Rows from block 2 of the text decoder, named by matrix and row number. Rows with one number belong to one attention dimension. Each number is 128 + 32 x the weight over its row's rms, rounded and kept within 0 to 255. All counts start at 0. Numbers have three digits each. After the name is the row's rms in percent of the matrix's.
# v: attention query, key and value (stacked) (decoder.blocks.2.attn.qkv.weight, 960x320, the v third), inputs 214-319
# proj: attention output (decoder.blocks.2.attn.proj.weight, 320x320, transposed), outputs 214-319
v.19 101:159145075140157119126078194193126123114136156153215170155128136164137157156136097129080090124103135099134131141130133086133117127142066131158120063098123055140131160103109188147099141175182114131125119174108150076090180173149128162124131092144122122168080125174163139128150138128094075152109120142154134133093166163111
proj.19 096:154177233092139154123154088114188172088138132106117145173144121160155128118140129127163098170113115119086133138079105111106133176161157149122117113163118103090162118153119131065188133063142114082111118154116146124126135130143154119139107143171100182086125092093085100049112165102138129153135151136126078171171109118163
v.20 107:084188130139129164097125123094144078086091215113088100126174115080117120123100080135189106109160128165132128114150167114103089110116165113162082121043123142189160112074077150156168128163187063119146168073091089138139115146100131116123105122141102167076214184135109106134122063097098120128107144164078154126174097114111
proj.20 104:179066121119106062173088104214139191105145094132163155134090131107144167148083121110119140130109146083109128133057118102125111153125128111095167125160097150094161136152214121104081181064123157140156103156108176092127173109099087119139159148136161126164128095144078129050184189141147173130158109135123157120119136160088
v.21 101:146104106155089077069079121141079110178200130125093160130044112165112143126159126137167155074152097098123068124165151146118123176149119083104127120128133120083126068123113153108086065112134117133130113157173148097136164152184127046104129135187131156122122144119141126122134157086054155149059163122168144162098123122098
proj.21 105:113172129145149139147149163155120147144103135149181126133132125108092109096070168092115058110101148133160164113126126149137104120134139153150138126106135135090112161085131119119202183125074085097100128070113158122089135167173177136084077115152067113127179139130140111111133105174192143062134125161150091120181101167146
v.22 103:109150122186150138144106130122116168137109193085056169122121131163131170115076139110155130124133149137103154102111152105207112139106062115148120127100156102130188069186129108071152159132188106107118158126130151093132115137152193137124127141149126154082092142132110128131074130146131121161138154141087103168198100123135
proj.22 109:148107097075091115120127176147103140101121079181166107148079112114158074144109064179086126130122080112196130113063108175081070106165111142129124081112116083086142146105114172134145063172092115108175174088122113151158084165167131071105148056135104091179132154134085144177136152098193130153165126148168118103137113090102
v.23 101:180173123117162190147126165146152118143086107131137194189118151118137125126121080117076045110170149154137049134141159129136208120134106160107151109133149164147172118146132071090107064136155113105123185136155156143062182116099084101177129147147104149136106105148161106152121118093191151151184135119069128103125109134104
proj.23 098:035089132102141106106136135144133168129156151124166121110168062131148100135140147167165181071092057089113136179128109107118110144128156147183171135159183076141149141129087120155143180131163109147102129142106126091182126097156172135090120110053126085113176129102189188087110150151076119162136174066152106129152159225149
v.24 101:179117118124196120106116140158173084136096106190105104090119122127079151069114126142099099112188131117134168091173104169143094126110066091101128076161187147092150083117100049156188161152144079162124120053172094111170149113132158167091100117087176158129106100085107118155146107120107174130129096078118111179121151042135
proj.24 105:136165180131087115151150180081125179136174165114104092128144124135116137081162136089165143136127144098149139128097125161140158072138151095128129177094084166096121117109097180128105048182112076143137123184129096190062091083131158087174149125144064151166096142108186145163145149165143143146124132161147116063145081194136
v.25 099:125156069119157110151113179147161087161111109070081084130085115076147127070149130126157128144103140116079151109160096155080100099234122115130119101218148077098151167179123117116129181137135143154113142140149115138136079122128092188114144115157119127158175074102187083122155111154168086099112134180056147136093151102124
proj.25 096:092066188172139112139132156132067078164164173114169087046186085190084143121074133126132079096180124183158148122085111113123122137092158107151190100128138103118091153124127080163119196120130160107087158116184087138150121122148150127125107165118157120124124176144119140163134123144082147082123178135202091138145163174106
v.26 113:119081102190181079131137089193123155139160135072119146118155144123159180140108139155128131178141093130164076102124122074087107173095084104121090150140164058136159150127065145157168092099149121164113116082123155074112166148120122164075100143147160130104178141107102132164077105061134097128180121163199112073152092100065
proj.26 106:172186127076099168114123135178178094163113068143081155172079063073094114129132114081101134139149128158130156081122139129146190075146154136170187149125178175091098143154152181100084108146168125136088108163072076184100075167131120096106141128099078146205125088180103151134115081159138162107061134062158169099119151138151
v.27 099:126141083117191104140081069126181086160066145114089080123109130136122123142088085167108157103112117161146104119151081150133090124098106120105148099183134076090127136113093115150182128110162165177180127137154127127085124139079101108104095148162111122127137128115079141161172156092109183060148155123146123128090137131134
proj.27 105:113074122086143143142164181134108148147100186119109153130104084125124102169152165096122175133115183104079131133115132156153170128139117097146179160116167168154155086163111144150142108122087119102109131086146165114210147152111190144139073111167115127063109106159154051070128157169112104136140114140135155154153104082101
v.28 101:178168144119138117107170117118107150156123158093140098098186100078068126100094117104143109090112118138155156160133119140091117122155188130154145162131067093113097133127126183089198094144108100112131164136059137116141123091162117157090082144117143167160140172127166148066203119096122056113137106190121110127154109108108
proj.28 106:088149101142107124073126145150075065116230098129131066157055136140109109120091119159123085105120116141065138155061145123157098178133113182083145128080138130080137173136079123131109159146173092097115124117114103106115147125123120147093135117115128161140102162103108158142113099163155208131138158065125185109072149141160
v.29 108:118164193152088094148077082202060077099088140127090114146157165100141113144164167089167104098153119164166107094149128142154161150163157122088101094156084091168122076088179202161129146126152083110152111118124101086071114165091115098106158118134119142107135110098167168139170118132175117113113133151155090136101136173158
proj.29 105:169103078100127171103153151097180119089145125098168152167129139115113119092115085203120149128141123144100120118171098163090150102165125121163085092103131134165195099178132064151101082131106137127096124115174111119184155093159156124130119153105121096130121094134153114140122153097142177129096130181118161086150173115097
v.30 103:176105115162121119116113193115131137088146094120159143093116138158137080061162101070129152138098167155125125065138092165089128155115151146073079127116206093209080139161115163098101084142132086042120118127077118106126099123136108115172129084123214137115123122136148128147119141134123120134151149110111108112166197082134
proj.30 099:132107143164130173133161087098127108087082130139096094107120174137125153136113138175129110110168122174072104144085131142132076101093169101121119218126061126059122145081121155101118171093163104127107146135161082105132140092179070171102125138113148119113111101105105161091096169072110146117090115117120129157080077118099
v.31 101:067064135150113127091100159104174101199164081078144118162161179138107110117111102163147119043066099131133170093107102103090141158140103132141085167170142126131124140136080128113151142121136108131145092133128120155123097137183131174185120105098099134176118099135150079109102186118155057188142159137111115134138110169116
proj.31 106:174150159074133150170124121120120098112102148104095138136101152175178135141121125078083073150231142129139062095154135129146106115110131105135156158136123099134122109146116137074087120111143167124142113135147115091081141110117107161078150132149178078122157177141095111076170151128132166109128161092111137126143145130145
v.32 107:111119141080081137100073119122106091135159139108112130148108138131116099068080060120168091133197088099173083147150093108099153131139129116144158097135170143076122130127098164149122126086096180076148134113178121196149054141145146082133178082171123101086169084140106188125122135086129144111148148108100129092138133133122
proj.32 099:141162099159098081125181152124088124103168128179085162156077056153057141177152164159145089127110146105168174105127103087182096135163111116134090159104138092128136172099116122162132157147196157154111127126133105120192204156114098134128100164070063118151129144183166123118111099104128138151148122163127145132135096119102
v.33 091:158098171153141159182152071116135110136159131156135155124083162134141101079144071081176180163134183175108126133104111120068148144145168064088094107130215159113109129136098086102122166170120094104146142128116108079122147095152119162148082136147159121134133193127198150118165165074097121114155153132156209153141126132095
proj.33 090:129102095126087138148183172130086110074153141081134128182123102140088153130047203193088123152113130082103152100172166143143148148109090171147123146122111130072149120138168127144160105110092094190137137102166146133159097091104112135168182076070103129119103103134168084173081126179080112080120102116124106099145163104139
v.34 095:152126109131159169097169107111177107070147076132079150063152115156148131148221189183144102185135148120091113186111080140144105087070083104136094183143195100111160114095145120171096110159117157156069084110145114177130101180143106121125155171079118126149104135157100104078143130096134125115131153116171165109116147133142
proj.34 089:138112158113059134124075081150096143108128122078157179115133110118123103096062122104116172104075045109136112154179153190135150134117131141111136120118103141135112100145093185067173182127188081090159151139127087135175137130125137147159080052136115109143165160088125104162133153076151166114065119102099166125143107146085
v.35 103:126117161168130087114178086199115133077175160161162159156107144175113132153105137122128156119145102115112121133110194129058150111150062089112170139146199145064131126163165149083134151147143127182140130183114161169099179142065104120189141118230136127067142117089102112084130137133110110086106121181127121142141069137102
proj.35 104:079169125154123127159146119205137080181144069084095138138182120136157099156099074136156086079088164141172141143187150090145102143141153107184113123131100100151142119142177117147106099128116188073145115118137145143152098104184168080158104145054145159178130154143137148092083090142064124204118169116111102118117149114133
v.36 093:215107113148127091077125105126164062078121115117169126137150083148099124175096103057161102160154136146116109108112091140125160141103146082135213084149091073175147072146155158101101096165169139061147059155100167142132159103134144146137147134099104116112166118122161094127138151116104187134147084132083165176108113099115
proj.36 089:076074070093118086199082130175099130116151095126132133105128109207106131123112111136078118163115106068108125087137145124183089104099112173123083189104150150133072151132134075152112155147083153165109199153151097142097145150112134094113121110183177121109167099063093101138156139108125057148179153122132086143142144155132
v.37 096:114123149166113098118122139145134126159152144093180161120130086070137187145108110089134148143139175155146103116111143085139141123095108114121114107174106166154149146083114173110082117103153142049149097111159155096137113119159093127172099076095128064117085106146187110138107151054132127160102162135127129109113102118104
proj.37 090:111128055184135142144117130139096133076160143157126090165145174147119136111084224103134145112091098105084135142129166107122122111141168143176146122121135141103122084101109139122125127158142111169131138146111127136124134155145116095117154091165134175150105149145056128132151120167149161129111136163139171163104170186116
v.38 099:144138098165168110139159176132169096115129163218128135088123209131132074119138123125158133094165109134100117117087104147094116153096131143157093161136136146215129121132101050126139117176147119136108155145145133113154116088098098098186151167202142112162137119103171158093128112149176120144131154135150114090146133131155
proj.38 096:098081142063073174223089130135159113192159110120094139161101151121116131105145089148125112150098127110158175132133141119116091105108163098095151070076106111116128165148187170127120106137118132095146123191105125126120075126132119120114170085141105111146101126175186106155082148127061124112155074186156198143202154155128
v.39 095:158153089137136152138139150141181116150051141077173153089109132173159065109176091116098134159141125100155122118180093133127173158123169161119139067103119121109184106177136135132152132115102110103209095171183108103064120122087122114076086120193146131197119136124100153114086116181133110142158137102101159074149164138159
proj.39 093:109113144072080143126067123102125117124190157172104087152100082154152200103155126134172165119101099124063130091136126145083083138191097100097092163084174109117128128117159174126121093128112138137120129108084133086174132071094133090190089182075132109127109159160137106171163121141146114107106111137197126131094153102123
v.40 104:195118082076140091056131129046143171129121107168143089169124134194158113115146125074159091110121151175171133183100149166087180118174161167130083058120122168082167160124111165169140155105096207112078080162101091131099128060173101109072121119092117163143167188088106140113135115108120170190119124161148125154110116162084
proj.40 100:103123154160093141183091136179122077108160156117077219098160165109123110143155127154105128183131132079109094079120170077167147167123108143125145138144098155153146136134089107103154096094107048126140180151166167086101143119117153112116133179151120081135060084102126077139155086167124142110147127102118092115094069121143
v.41 106:103108170115193127094179145108124135176118176122117144162146074113146153154177187112071065059094166110117105116160090172122178178165088071072147095184144131094141111138103192110151110161133118113143131117119173089154127192124127127125109131092151106133150201150127078132144099094102139160115143062131149112143178136155
proj.41 104:131089130069131116135086119139133131114155154124103122084117160138146118111150113177153080159110072149137085099110167104057126087115098156150111166161088110109135217164157097091140110123180111142121119169128133161094086122110125057146138176194093149159105110145180133124130147154119120168161183172134102192105095127137
v.42 098:197124089131128166145096154145142062158087095090116096108157139182104093145062159080169120114103086176159121147059108117106133094116117153116125147194124117163087155093066137150152155089127137167132144125153156167113128116128151141063121067186159131166130168090111174137158166124174162106066171128164117139089206197177
proj.42 095:131164166150108127086206093120150187175164193147133119120169111098137147102142125077135115051156171082083107153150087108097116075112163143153113115113173146130135104114154092159120173154172120087146122159124070129102111129092137148159168127076166163074114069117115143160112195150141081144122138099051131123124120127082
v.43 092:087125128132151134151100149158150115130068097090194115165107126144109116127124110132129086108069158164134094113165082182091099135181158152145048082175137146129133173107150090069137139138081052125083090094094164154080101156142052146134143130076120180116147126129109147114105165166117080052176208132168142064110118088128
proj.43 089:146134131113118113103143105102102139141126135176088159182124151212107112100094152139096146123195168077136165103101174074107138152138119145098138187115066106099102108142160157156091203088160153099172071168124092126152167126108208116120138161187076137090130155169129109145143060165146124134128109141123092144152120167140
v.44 097:120176151129042126109085115146134108092179181093115160101116094153140184139087110111155125089147131089092098186145135106113078156113094090141089130123090109134100111178096159183123160122101083130126126155143099163084152104156156067123196182201158074048161126080117141128082155126129106150186078132168100109119151134177
proj.44 092:119098103147123104123082088061125134181104094149132123151153107166163091157125119102090118154127143156097173170102091154166146114152143177177158157086180153123199138058100123110172098132138168116091063109102110100125158145167141151118103061075096141175167110148135134129228069153066161145087115093093140129168147141124
v.45 098:101208109158191180124128143134142100176124115087072121163165117155146113114148151043163170108143144143122090093179132170145108118073082157149150147144089108115126148104067081103172140135127109145098130118164178079123096187149120072138099129121098128174183153139093137057107136133138090113164106109050176145141141161192
proj.45 097:096110134102124102078090088189163144094100143134076141097170108098134153140161162165120138116108108106107181128074134158110126078204145139114185041106185126080152192102144190166167108110128169108133171120153059141129131138083119071167099090117145156182149073163071103176100147113089127124100113117141138120127093082122
v.46 099:131116131121126047121128104113114118115117108143088101143156135113155115095141123116140111135145172133125118096112106167173171116166090164073153132126148119075140150130150113136110171100203168175113163103153163101102100115093133152170199198127091116120065142075158175115115168118084130139202141038108181172166109150129
proj.46 097:097097113149154125164128166092124112133155132104139178088096119189084142131118119117113103133103130084146133160132155114124126140036199086137147128182125178155131088090115177137126105102135119102099117113126094175134117063177082101072110126074155171134151091162119110093147066164147106167088125175089076086120099142165
v.47 101:155172123114140161160143150134077111161113146112099061142071073157160137103143153166083155121097093139146154144100098182171076116061110148056117134096105158127134153144129116142119122107108158086167145121151147096126157169100084109145140122123121168119169151106146106148141170131099100165156127079128183182147100113161
proj.47 097:117105088139131127098115106146174144149070139157131132131140087092114182133133161167164129149145193092063063128154158121143069135173119105165110080178088084110123149107120097099167178138121092175145171162131128100145136125209134177156096124064138146120136130148134085114072134122136119080168167101148088135114135105172
v.48 096:154182125116052057109137114112150180139104163099078173160098123069097104187109199169066109149086134092135145166116171137147122138093180161144155061130103130158070138097165125147107102138096129130173103113140104150140138114081151139089120138091074141142126144091158104189097088091096125078170136073104150144155168085075
proj.48 095:150090146150148147200098115114125116105159120139156124104105166134124139088201089155171097102166164160147061088067132114132107080154133120135116089115147155096094175136120186113091158142132150155115098130140173122121062148103126142095076132114195077168155113096104180153144127176153082195152125160082134148112123111148