From a checkpoint of a small encoder-decoder audio transcriber: encoder activation relu.
Rows from block 3 of the text decoder, named by matrix and row number. Rows with one number belong to one neuron. Each number is 128 + 32 x the weight over its row's rms, rounded and kept within 0 to 255. All counts start at 0. Numbers have three digits each. After the name is the row's rms in percent of the matrix's.
# fc1: MLP up (decoder.blocks.3.mlp.fc1.weight, 1280x320), inputs 0-159
# fc2: MLP down (decoder.blocks.3.mlp.fc2.weight, 320x1280, transposed), outputs 0-159
fc1.233 087:125068101061153143171111168106113117133108161227118080157137116138079117183198151077155160119081098119119108116172146120113101161191153188162125069109121136113107098156126131135105110124059133114108089070059092109171086155078143096101148134088106172199188063104114124113103099145151098110095102153118101141138114160082123158189135119123152082122132123125123156115106164134114151100109154136141097149156198188115118089109145156109120219165128176149116173150148122097067156091127123
fc2.233 093:204136101130116097108118133158103171126149154143099127084122163154110126095086163133108151114164104147126124148046167114125082141121067113066098145124104118161159086181119104092166155177121159131133146159159178074192138143106074164110169159170117087062115108133144143175091127172138126111102140162164157174145162105120173138171104179116142112092154104168080064180144132151154100049046125139084168096120144151142107154150131110144122106131129062137112184045087125145121133161115136
fc1.234 111:101115203104105068152109119169149161098160139161170189110112123104099184133190101166185120148125183110124128120158189163132115107185146175132107113136142166085089134085064155118163095141116166112117098126146124115106134102156172157127177111180130138124149162149083120094139105176119120153141093117101116074184134148134092133140120142135097126121107141130158096158120139144101142152081159123123121115124120134128073154181092085149186152121147068161061132137123152181125084155099080
fc2.234 112:054150130123179143154168111065140119137097126110090101141097154161149162173156115123132097099183099115104150205142101104109157095106115145168113098100104077071166180116122147190088143121150111060063154138072168125174123123155096110130180115143112204125151085173207164070098170142147136202080151172136145147088160145171136066137166142101121131138133131174076134129152090160190131123089119117114103089117114052173097138116142183117063096110099150165144130093146118143097140055130113
fc1.235 114:102121078131192172136102195184118110137164107133159128089101160172142158177143102107168078133124089129144167171093143098123184073175092114164100183144126119091154095114112127161080144110172133103111127057067078125077166175096138079194156086138143111131127156141105166120131125092131130164129157137102129155098159131133100082114119094091171191095152129144142065145125117135079108149164134135180062132150108172120114170101180078112137192148100196131138136154093172123097119201131149
fc2.235 111:089101124175106141140163143099173124141132090101089083183109188099141150151118140156148161125138153113140121099192132119125156103088107153123154108148179172121065146166150071110107121155115151123157129074127198074100088078125139162081121124158156176107116127137118081099108169154108092108131158084130158142174113136099182142155179155138128152132068156156123136092149115141132091136070140197135169134115112111157130114156087177156116096129109137166184144130124071119172102113117169
fc1.236 089:104070124161145115087110113100090140106189152117078140138113115156078146085196113106168141172207186159083154116134122124162165096147157149108190058151163189115153173134188090174133091151115116120123110152054136150141131112096101154081099068116072154067178109125152130165178157109109117124105092131127108118135152133082136124138124166097118104186155103120092093139059067141134160172121091093057122065150110140215155128088110145138154126130129135089108146130140117107131183156141125
fc2.236 083:077158135112094109095131149120109105184099113090116107143152104145172116142130110130127116140114104159110093136132058117048058122117176101071105125102137123142072148133115146141078149125151081121095188033218117158074116105141135149155117173132133174109132174149092092156075140148117108199074101164120131156124115107133109142128159141118129124161124161121131110114105145045133131091108116112114091066171127092084135136150151095086090132063110082183068086179121134053101127091155142
fc1.237 099:127147178108106161164141131142121147190156169121119105131136143145147185137136090153137118127197139170169148128090156125107099147161129118149113143134139124141120101072165116139150127064100142093110164146108120167188105147113170099113113123153128143140171137135174086177125109123156158172145166166148078093165067126118142119103142117111117107103137102072085088133111105141096095106134160108140120097108191122134126057037095156182137087177123109121156179134182176161082120170124115
fc2.237 097:128156099136170122075080109132134151086149156122122121104133124163127133114140108097128084178177211110169089104143085078142137067114062148117133156104103147142138122122111089112116208151090056167102115173181081080101161128121101112168145163122165082112158147141145181075136113106099099122183148135131117171092216153130128111136107113103146129111104140118159125089180163125144171126121133149167139165149123173152144159130131131082138128104148092094092142161148153129163110166172144
fc1.238 093:124101098109076114174068161174065077136175145172149129112067171075140125091102156076121102107101132095102103116109062129110168126126162161143148128152178177214118082130111167180125129143096080143154119124151159134148151149158130155076140140115121145084155163102158177132092108124171148145172096081107108111159169087119124174080111154148105128167154083068132170101156118135111150134105134198084143200208111124133116109110072174100114158114165125169159155145139172181083094146092176
fc2.238 084:173162120107152170051162090074160156092125126125124139127116086072133137098086079073168103052130119159142181100101135118095116143120164113121100161159174139130136146201127102105143086157179161135110152041121123125102127078138157052066129127160143155152081104142184060170116127121074100141109130146192137121138068197152141166132109117203092128161083095154106146123163122107131160129088151095180150129105160126079118127105150038116112132138100126141166189177174115090096119136199175
fc1.239 091:115087138106133100158178099116159150165114107096138090124192104143131190103151092174155102091155069083197110163164110151169136122177151108072108132121140124108129133156129133055096132130131118096117118169154155159132132114124165087128155100128171079163126152102110115114074093166110124158129105092100108191160090137146152118120109109102158116111165154141079176118088137119115124142077166144139150152117157139161193146100112149100113071133084165136102163148101146158104134130196157
fc2.239 086:138143135164127131132119071112165092086094114111170170133113142064120103152094136097105133161147100114146105105142051163103185103164122134091110161149088136132100190111125151187075129164077176121165121204170113087107085131130100088152090140142104129075156197129107139125085127082156152174101156125183108106123171107102092128150169141127147126128123113136134146102131145150107130146144119107137143116138146121119172048136139167163064101106129137108090134149180162106228161086134109
fc1.240 088:129063151144163110116111168139190200137099147117069136090170132135150129093112083184116144128146052095110116079115152145122088124062143132143099154149195123179124171094146120087114106120158148138048077138136123116101125141157129119124125126148058123149160119154144085133101081093160077127039170125150121159121126110097129117096122157118119109140082129042063110140119175180170084089126140081125153102125134147173079078126095135115092140151124192072118155134143203166130090156142126
fc2.240 090:073125176113102195093119177154145073125161126150167140101112124138108173106136043157180141100134122159107136134146158178144088080080145163120139095171136153124180085138089142103160127158099082159180074138124108070127115083120123114141138154099108144141072168053122136076119092116154125139176128138089063149169141096078152111125064152095171126158132150152139122100142092093087190112140121119149136117064160187096097136113139112175152154162153083117089085117084121094131128082134153
fc1.241 099:130091171141123119071141143106181081128143103112118085129127159054136129164118144105164110165178057149130142147172223157097118137132160125155157096109141085150129147158067093119160185054100106108131130102143197103178135089100103118188133118141120132095126147117159165122126113120125088145040112143137151194163169097156102146142135056095130133095097078148134148176146125104076180093125133109166116079115187122079155153158142129120169119078143133110135085138056125155085083214143126
fc2.241 099:141101086058121115114093117166098142157112121150161148116171125171127127119161113176116166194132121116144093141172091148165079102188109140101122129167142182094154125125175159156136140097148161142122148166055056116066094152106140104120059130127127148134104110137156165114137197123141091142126059140135145151140123141148156116122111121130116122087143133122070132129083079160152093105160162110136129182136127155165135182137182137147125101134124211166098112102150123149182155160128139
fc1.242 125:073183150142151116065115080157126142106184081137086154082106209177148132107106066164096113159161134133179154139180127086100097150188116131171149138116112149148136135139101146152094098135123082064148082144123039138130137151092135132167114084140138055114133139144139195174083156156134150130126130133123126127135169090064088133103139162079114122092110140132110119159161094167129157120096139189098135176175107129133122102173083080119045148144142141091088115141107146163147140156152152
fc2.242 110:096106150122045196042146106144140121110116148105150127122086104161159158139132154101053117166103121134117119086092073097110127072097160102181210132114170087067164176156161085134182173141129112125171158122165089102146106046144158148134161180159079064122166135097111122074087088108130143106130165154167154135099134136136119156113101151126173140091137134084120136079157128137191078154100069101115161177142130119132111145154106139141075211108115076153146099205150022112172146127113102
fc1.243 113:174153121067086113109121131138141095138129070118220154141198084063172138108121098174129142082146100186152142146160154087152134109163147058113153096117110150145156081123150159150064165169166145138146107107119138131126072135073140146191149104157128084121122133106141119147115081139089207160170070151063154143136130083083141113146088152102144081130104124099145126149166137134114079134111155153144174096104174121126134148171145169104176138116147093132117144093120159145084165144113075
fc2.243 115:109099092105071142131126139088153075174165099101200112106108148095066101095133121149124145166096177170176088134133191096151136142119124157129126099127118085059075104105088154118111062134111083152095127157083076153130108162116107084095122143091088105129135193155144098111132169138109092092122081126190163132116116110142146129110123126149107151150099142127131187091115128124127099103106109133130154109097128141135100123131116107140105093162146184111167120184118165183124119160167166
fc1.244 104:161067055118096083083156075104110083109176139113083125144101172149143141103105094163187163093119098087119178086157111127154139116104097153081141106226107180118155134136148102100160083158102124100154098173162146138140146117152142155098119082071152072096095164127123171067206080159140122157109093093117169105069140167126195152123123137152150215154133154133106159136080120143131106145099081116150134087118170088148132081112114131123094120128191130148123121103090159117149118038158114
fc2.244 108:067131088101139159156095117093132125111161135151161104123134082123155046118095124100043132193106111187086201121116117187122065144126150136140154158174142104101114127187185124117140115152166144101145099107105178083115182142153143197088113104163110101166129113115107142109032140065097147129106104148182130112157089121151103169126178107141126153086159108138088071120146132118135178109126106152114107173137173147117100141195115120121158144142095112149110052129200175059154107162162169
fc1.245 110:121106138134137128136113105131154141123143067128123103167156121117022152149087112156138146092137134159058149076132132142089160128139132131108142120142144126128129124080144125126103170091112103097140137164150093134168070059131152125127163135109176134121100126109127131129067162158108124148157109083046159107090127136146098202142065139130191143073093051146192086096079132151182174198106152067125095169114105171156186173097072133108091126114111152148140101151140125160133110155138168
fc2.245 114:144151140110142145134166140139159124103124206116122145120175092159085127105109131119141136126180127124141125164147134090114128170114153133128162177154065141152108123196150197147152062157197158098128147171128165152060111116164104168158128168157097119163101175189127128106166170088111078163168127144164142137102147139118158127110168098169146060126091108084155128146095100174093132158110104168097135134157153077118139123160142113112146094151132092152153100130118123119101137066158078
fc1.246 097:108133165127129114173167145147088165092142091119132098142157059133141140137103088165153118129155165156152126083132175199143126172184162131172187071154113152087172191128109132079121146132086126111139050076150093155134084092192149131171115098144083127095114069089115100175108139118085045114096102102165121131210121126126098175145167195144123102128139145137109105111079086104141146119152169156142111064138109160110072114138165149157086147172145187089123174115119101139115108093128118
fc2.246 097:129140115064087154076145104127138090096121138182133138130151156110086096125117124090126105115093120135149090127169115149151145092115081166143079145157128160130163148145079137152076134210090124120139169150077203029146183140163185150134165175133130113165146133143126176073047102093112113165125120142098171158125085113131129106109127110152114162158169112114164126103213180187102109152086151058160140152140166105104108152181096126106118120118115114158141107079149147107133136167182156
fc1.247 115:109101116127151110159062200142087111119140163138072162112143124143113095159114086088176158121090164108129200148104080063134168121153144196125126155107112104098113132071171149138149135164155134109135184103111090153122112062071191098135095162175119109127147135125195087187140137122094148112104106160124096124135106109095083140167112132123095119159072191104094136121119153119061085125097174164161123106079165159090071133186151193111145137090173092140129128106150129144155127145140110
fc2.247 105:137176135172123124103169073142116142139113119106133136212115134133111111107162167085098151111156129165165095118185077154119120082180145099084147175095180185074145162178157061127113078065096185157115133132168140102195138207143121222090142147133175130122124100118165156106111132113156114097155139111142124116103120155133158142148147116147125117141175174189106094121125047181154164132122186097098109127196095131149151128115150103117137085143112152124108183126088120144092137146060141
fc1.248 095:138118120115120161158080164110097130083085189105117118122119157083175126153109087144103090087093107080135117077096149180207122138084131180111194110095115122098195175064134133129143134122112165152121145117148123136138146137119098183168104078128153159149070179147132083081128152110163090132156122122142146145119182097117098119143119113127181103112148190122141103071139117133164192106161168053152081142151096161176159180169108074093112126111065142170102117174074148093140143125095089
fc2.248 096:121101132116048150105121134177122138111106151120156099166140135125133106109103154133076125105139173148157094088138065135101152124193134080161137150130127075121081118153163109144146151167085125113108092084181171190134097096109151058112160088096082129145134122121142120119126129068098139104152148138094145124122117155105181047126146100160196085145194117175165168132145108150135112165169108105079125077128167124152091181079169150066181110142149098100091100075078104147104129152164147
fc1.249 106:053153121178124117115088145116123146159122121086109098112112137163129100195182117113148140124132112143145180157095062107095125181110100121086149098105082121097124114097108179108114124145074190141081158149152142144107152079186110126162187136211111189135152125158061137147170141178141138091084128133079124129126096099102094151100143182137155110080122136105132099166097133186166090123125190145178156167151108191116150089200174129107077121124064099149142125135097129087059082116163071
fc2.249 105:160081129121100110136171150121108115193174136151150167166133133121034129151118085118104116103151156115162071115134166134090128123105085095132139118088141100133078149132095153179101179140160066115127152123092096056151088149088131156121147119137107102087127106113138148080114181070056143154141137115081099124161155155130127116165181106104106151154115155119173163082127136093169078098133180103114098103113086098153166141136144093132133175126159129163117131114118126076181179105077131
fc1.250 087:134133125170103128155156121066124142134134143187124078077068118148153209120129142142068083151130083114186127082113108116144118165154101156109129082140142061134196180092219095126126093168169143176128135152165144119152144120129137133170127057120135165117119099096121068111134117172164157094066174133087180115135083150163103133080071114126093075167118119073152139118134162146117137160134147166089124110034142126167088100095163153162190140155104142136100111163083184096097129103084090
fc2.250 089:118124139098110100120163149194118156163192100156170144140177127158132135139108120117177109087111149092115096141109148091071084097091170122135161116118151107073165071121097105119115144094122108172160146105143105127176127097125152155115126123111130130125153111130122094173141135086125114162183148154130117171115197133111216136124128174149070056162114180145182152119108110057182087130128137134157067153132141132090135136088196138160069132114168152120114116149114062126120144154196112
fc1.251 081:152119172185087078140074074144141121152135143115097132127150153127110131123129125127102183098123186168155119136149090117113150093146077090097082157115135099121175090047087112140151156138122117160129112082105111178104150137149130118173103185130110112159097106157118148085123084121147154146169129108169181173106156088112131141104079132155171118076110149143164120097125119181118175123152150146100111149087084124130124151093082125166153072153165095189181158165162149168140106177174125
fc2.251 077:080171119158112174088150100119126146120132088142135088100129119099104070158151107135147146124122117106117100109119094133098157180104140175104162082111169078117128162185134153118124102200136141192171170125123149169119126118083120094103043148176168145045168125113144045203085123076158092131099121124093147145125118120123153161084117133109155180163155146116129140131157109103065124109007116102119149138164126148134077163112134089150108106143148176093140078140149194080122149093103144
fc1.252 105:086131117110122124102099105119152151163141125137104160106140112077131102144115163077118128099084112114092138136163063142145201103130145128109165151151062113117111153095155180158187122106128128101166118116120112084145086141109104085135165171179204146115142122104139141131096078160121122173138153095132119176111182109109160145180115125094201176098040087050142134107168114144123066094107097052119150152111157144124102141085059105115143133162064158089152166103073130114171163147122107
fc2.252 101:169066121156210108133159074127100106118067080175169012128136203123111140126139108090072094106115125035180147112078150106142169120108134140126158150218161118106117119094144084130138078152092127120130151093078140130125163146115149160120158150097128154133140185062117135111139141132169176132170139116126164067113123126164121144114172151174081102132172155122134077123149130153130140110147142099099157139168105091117176099107155152142111159117091111149107117206178137165116106153108090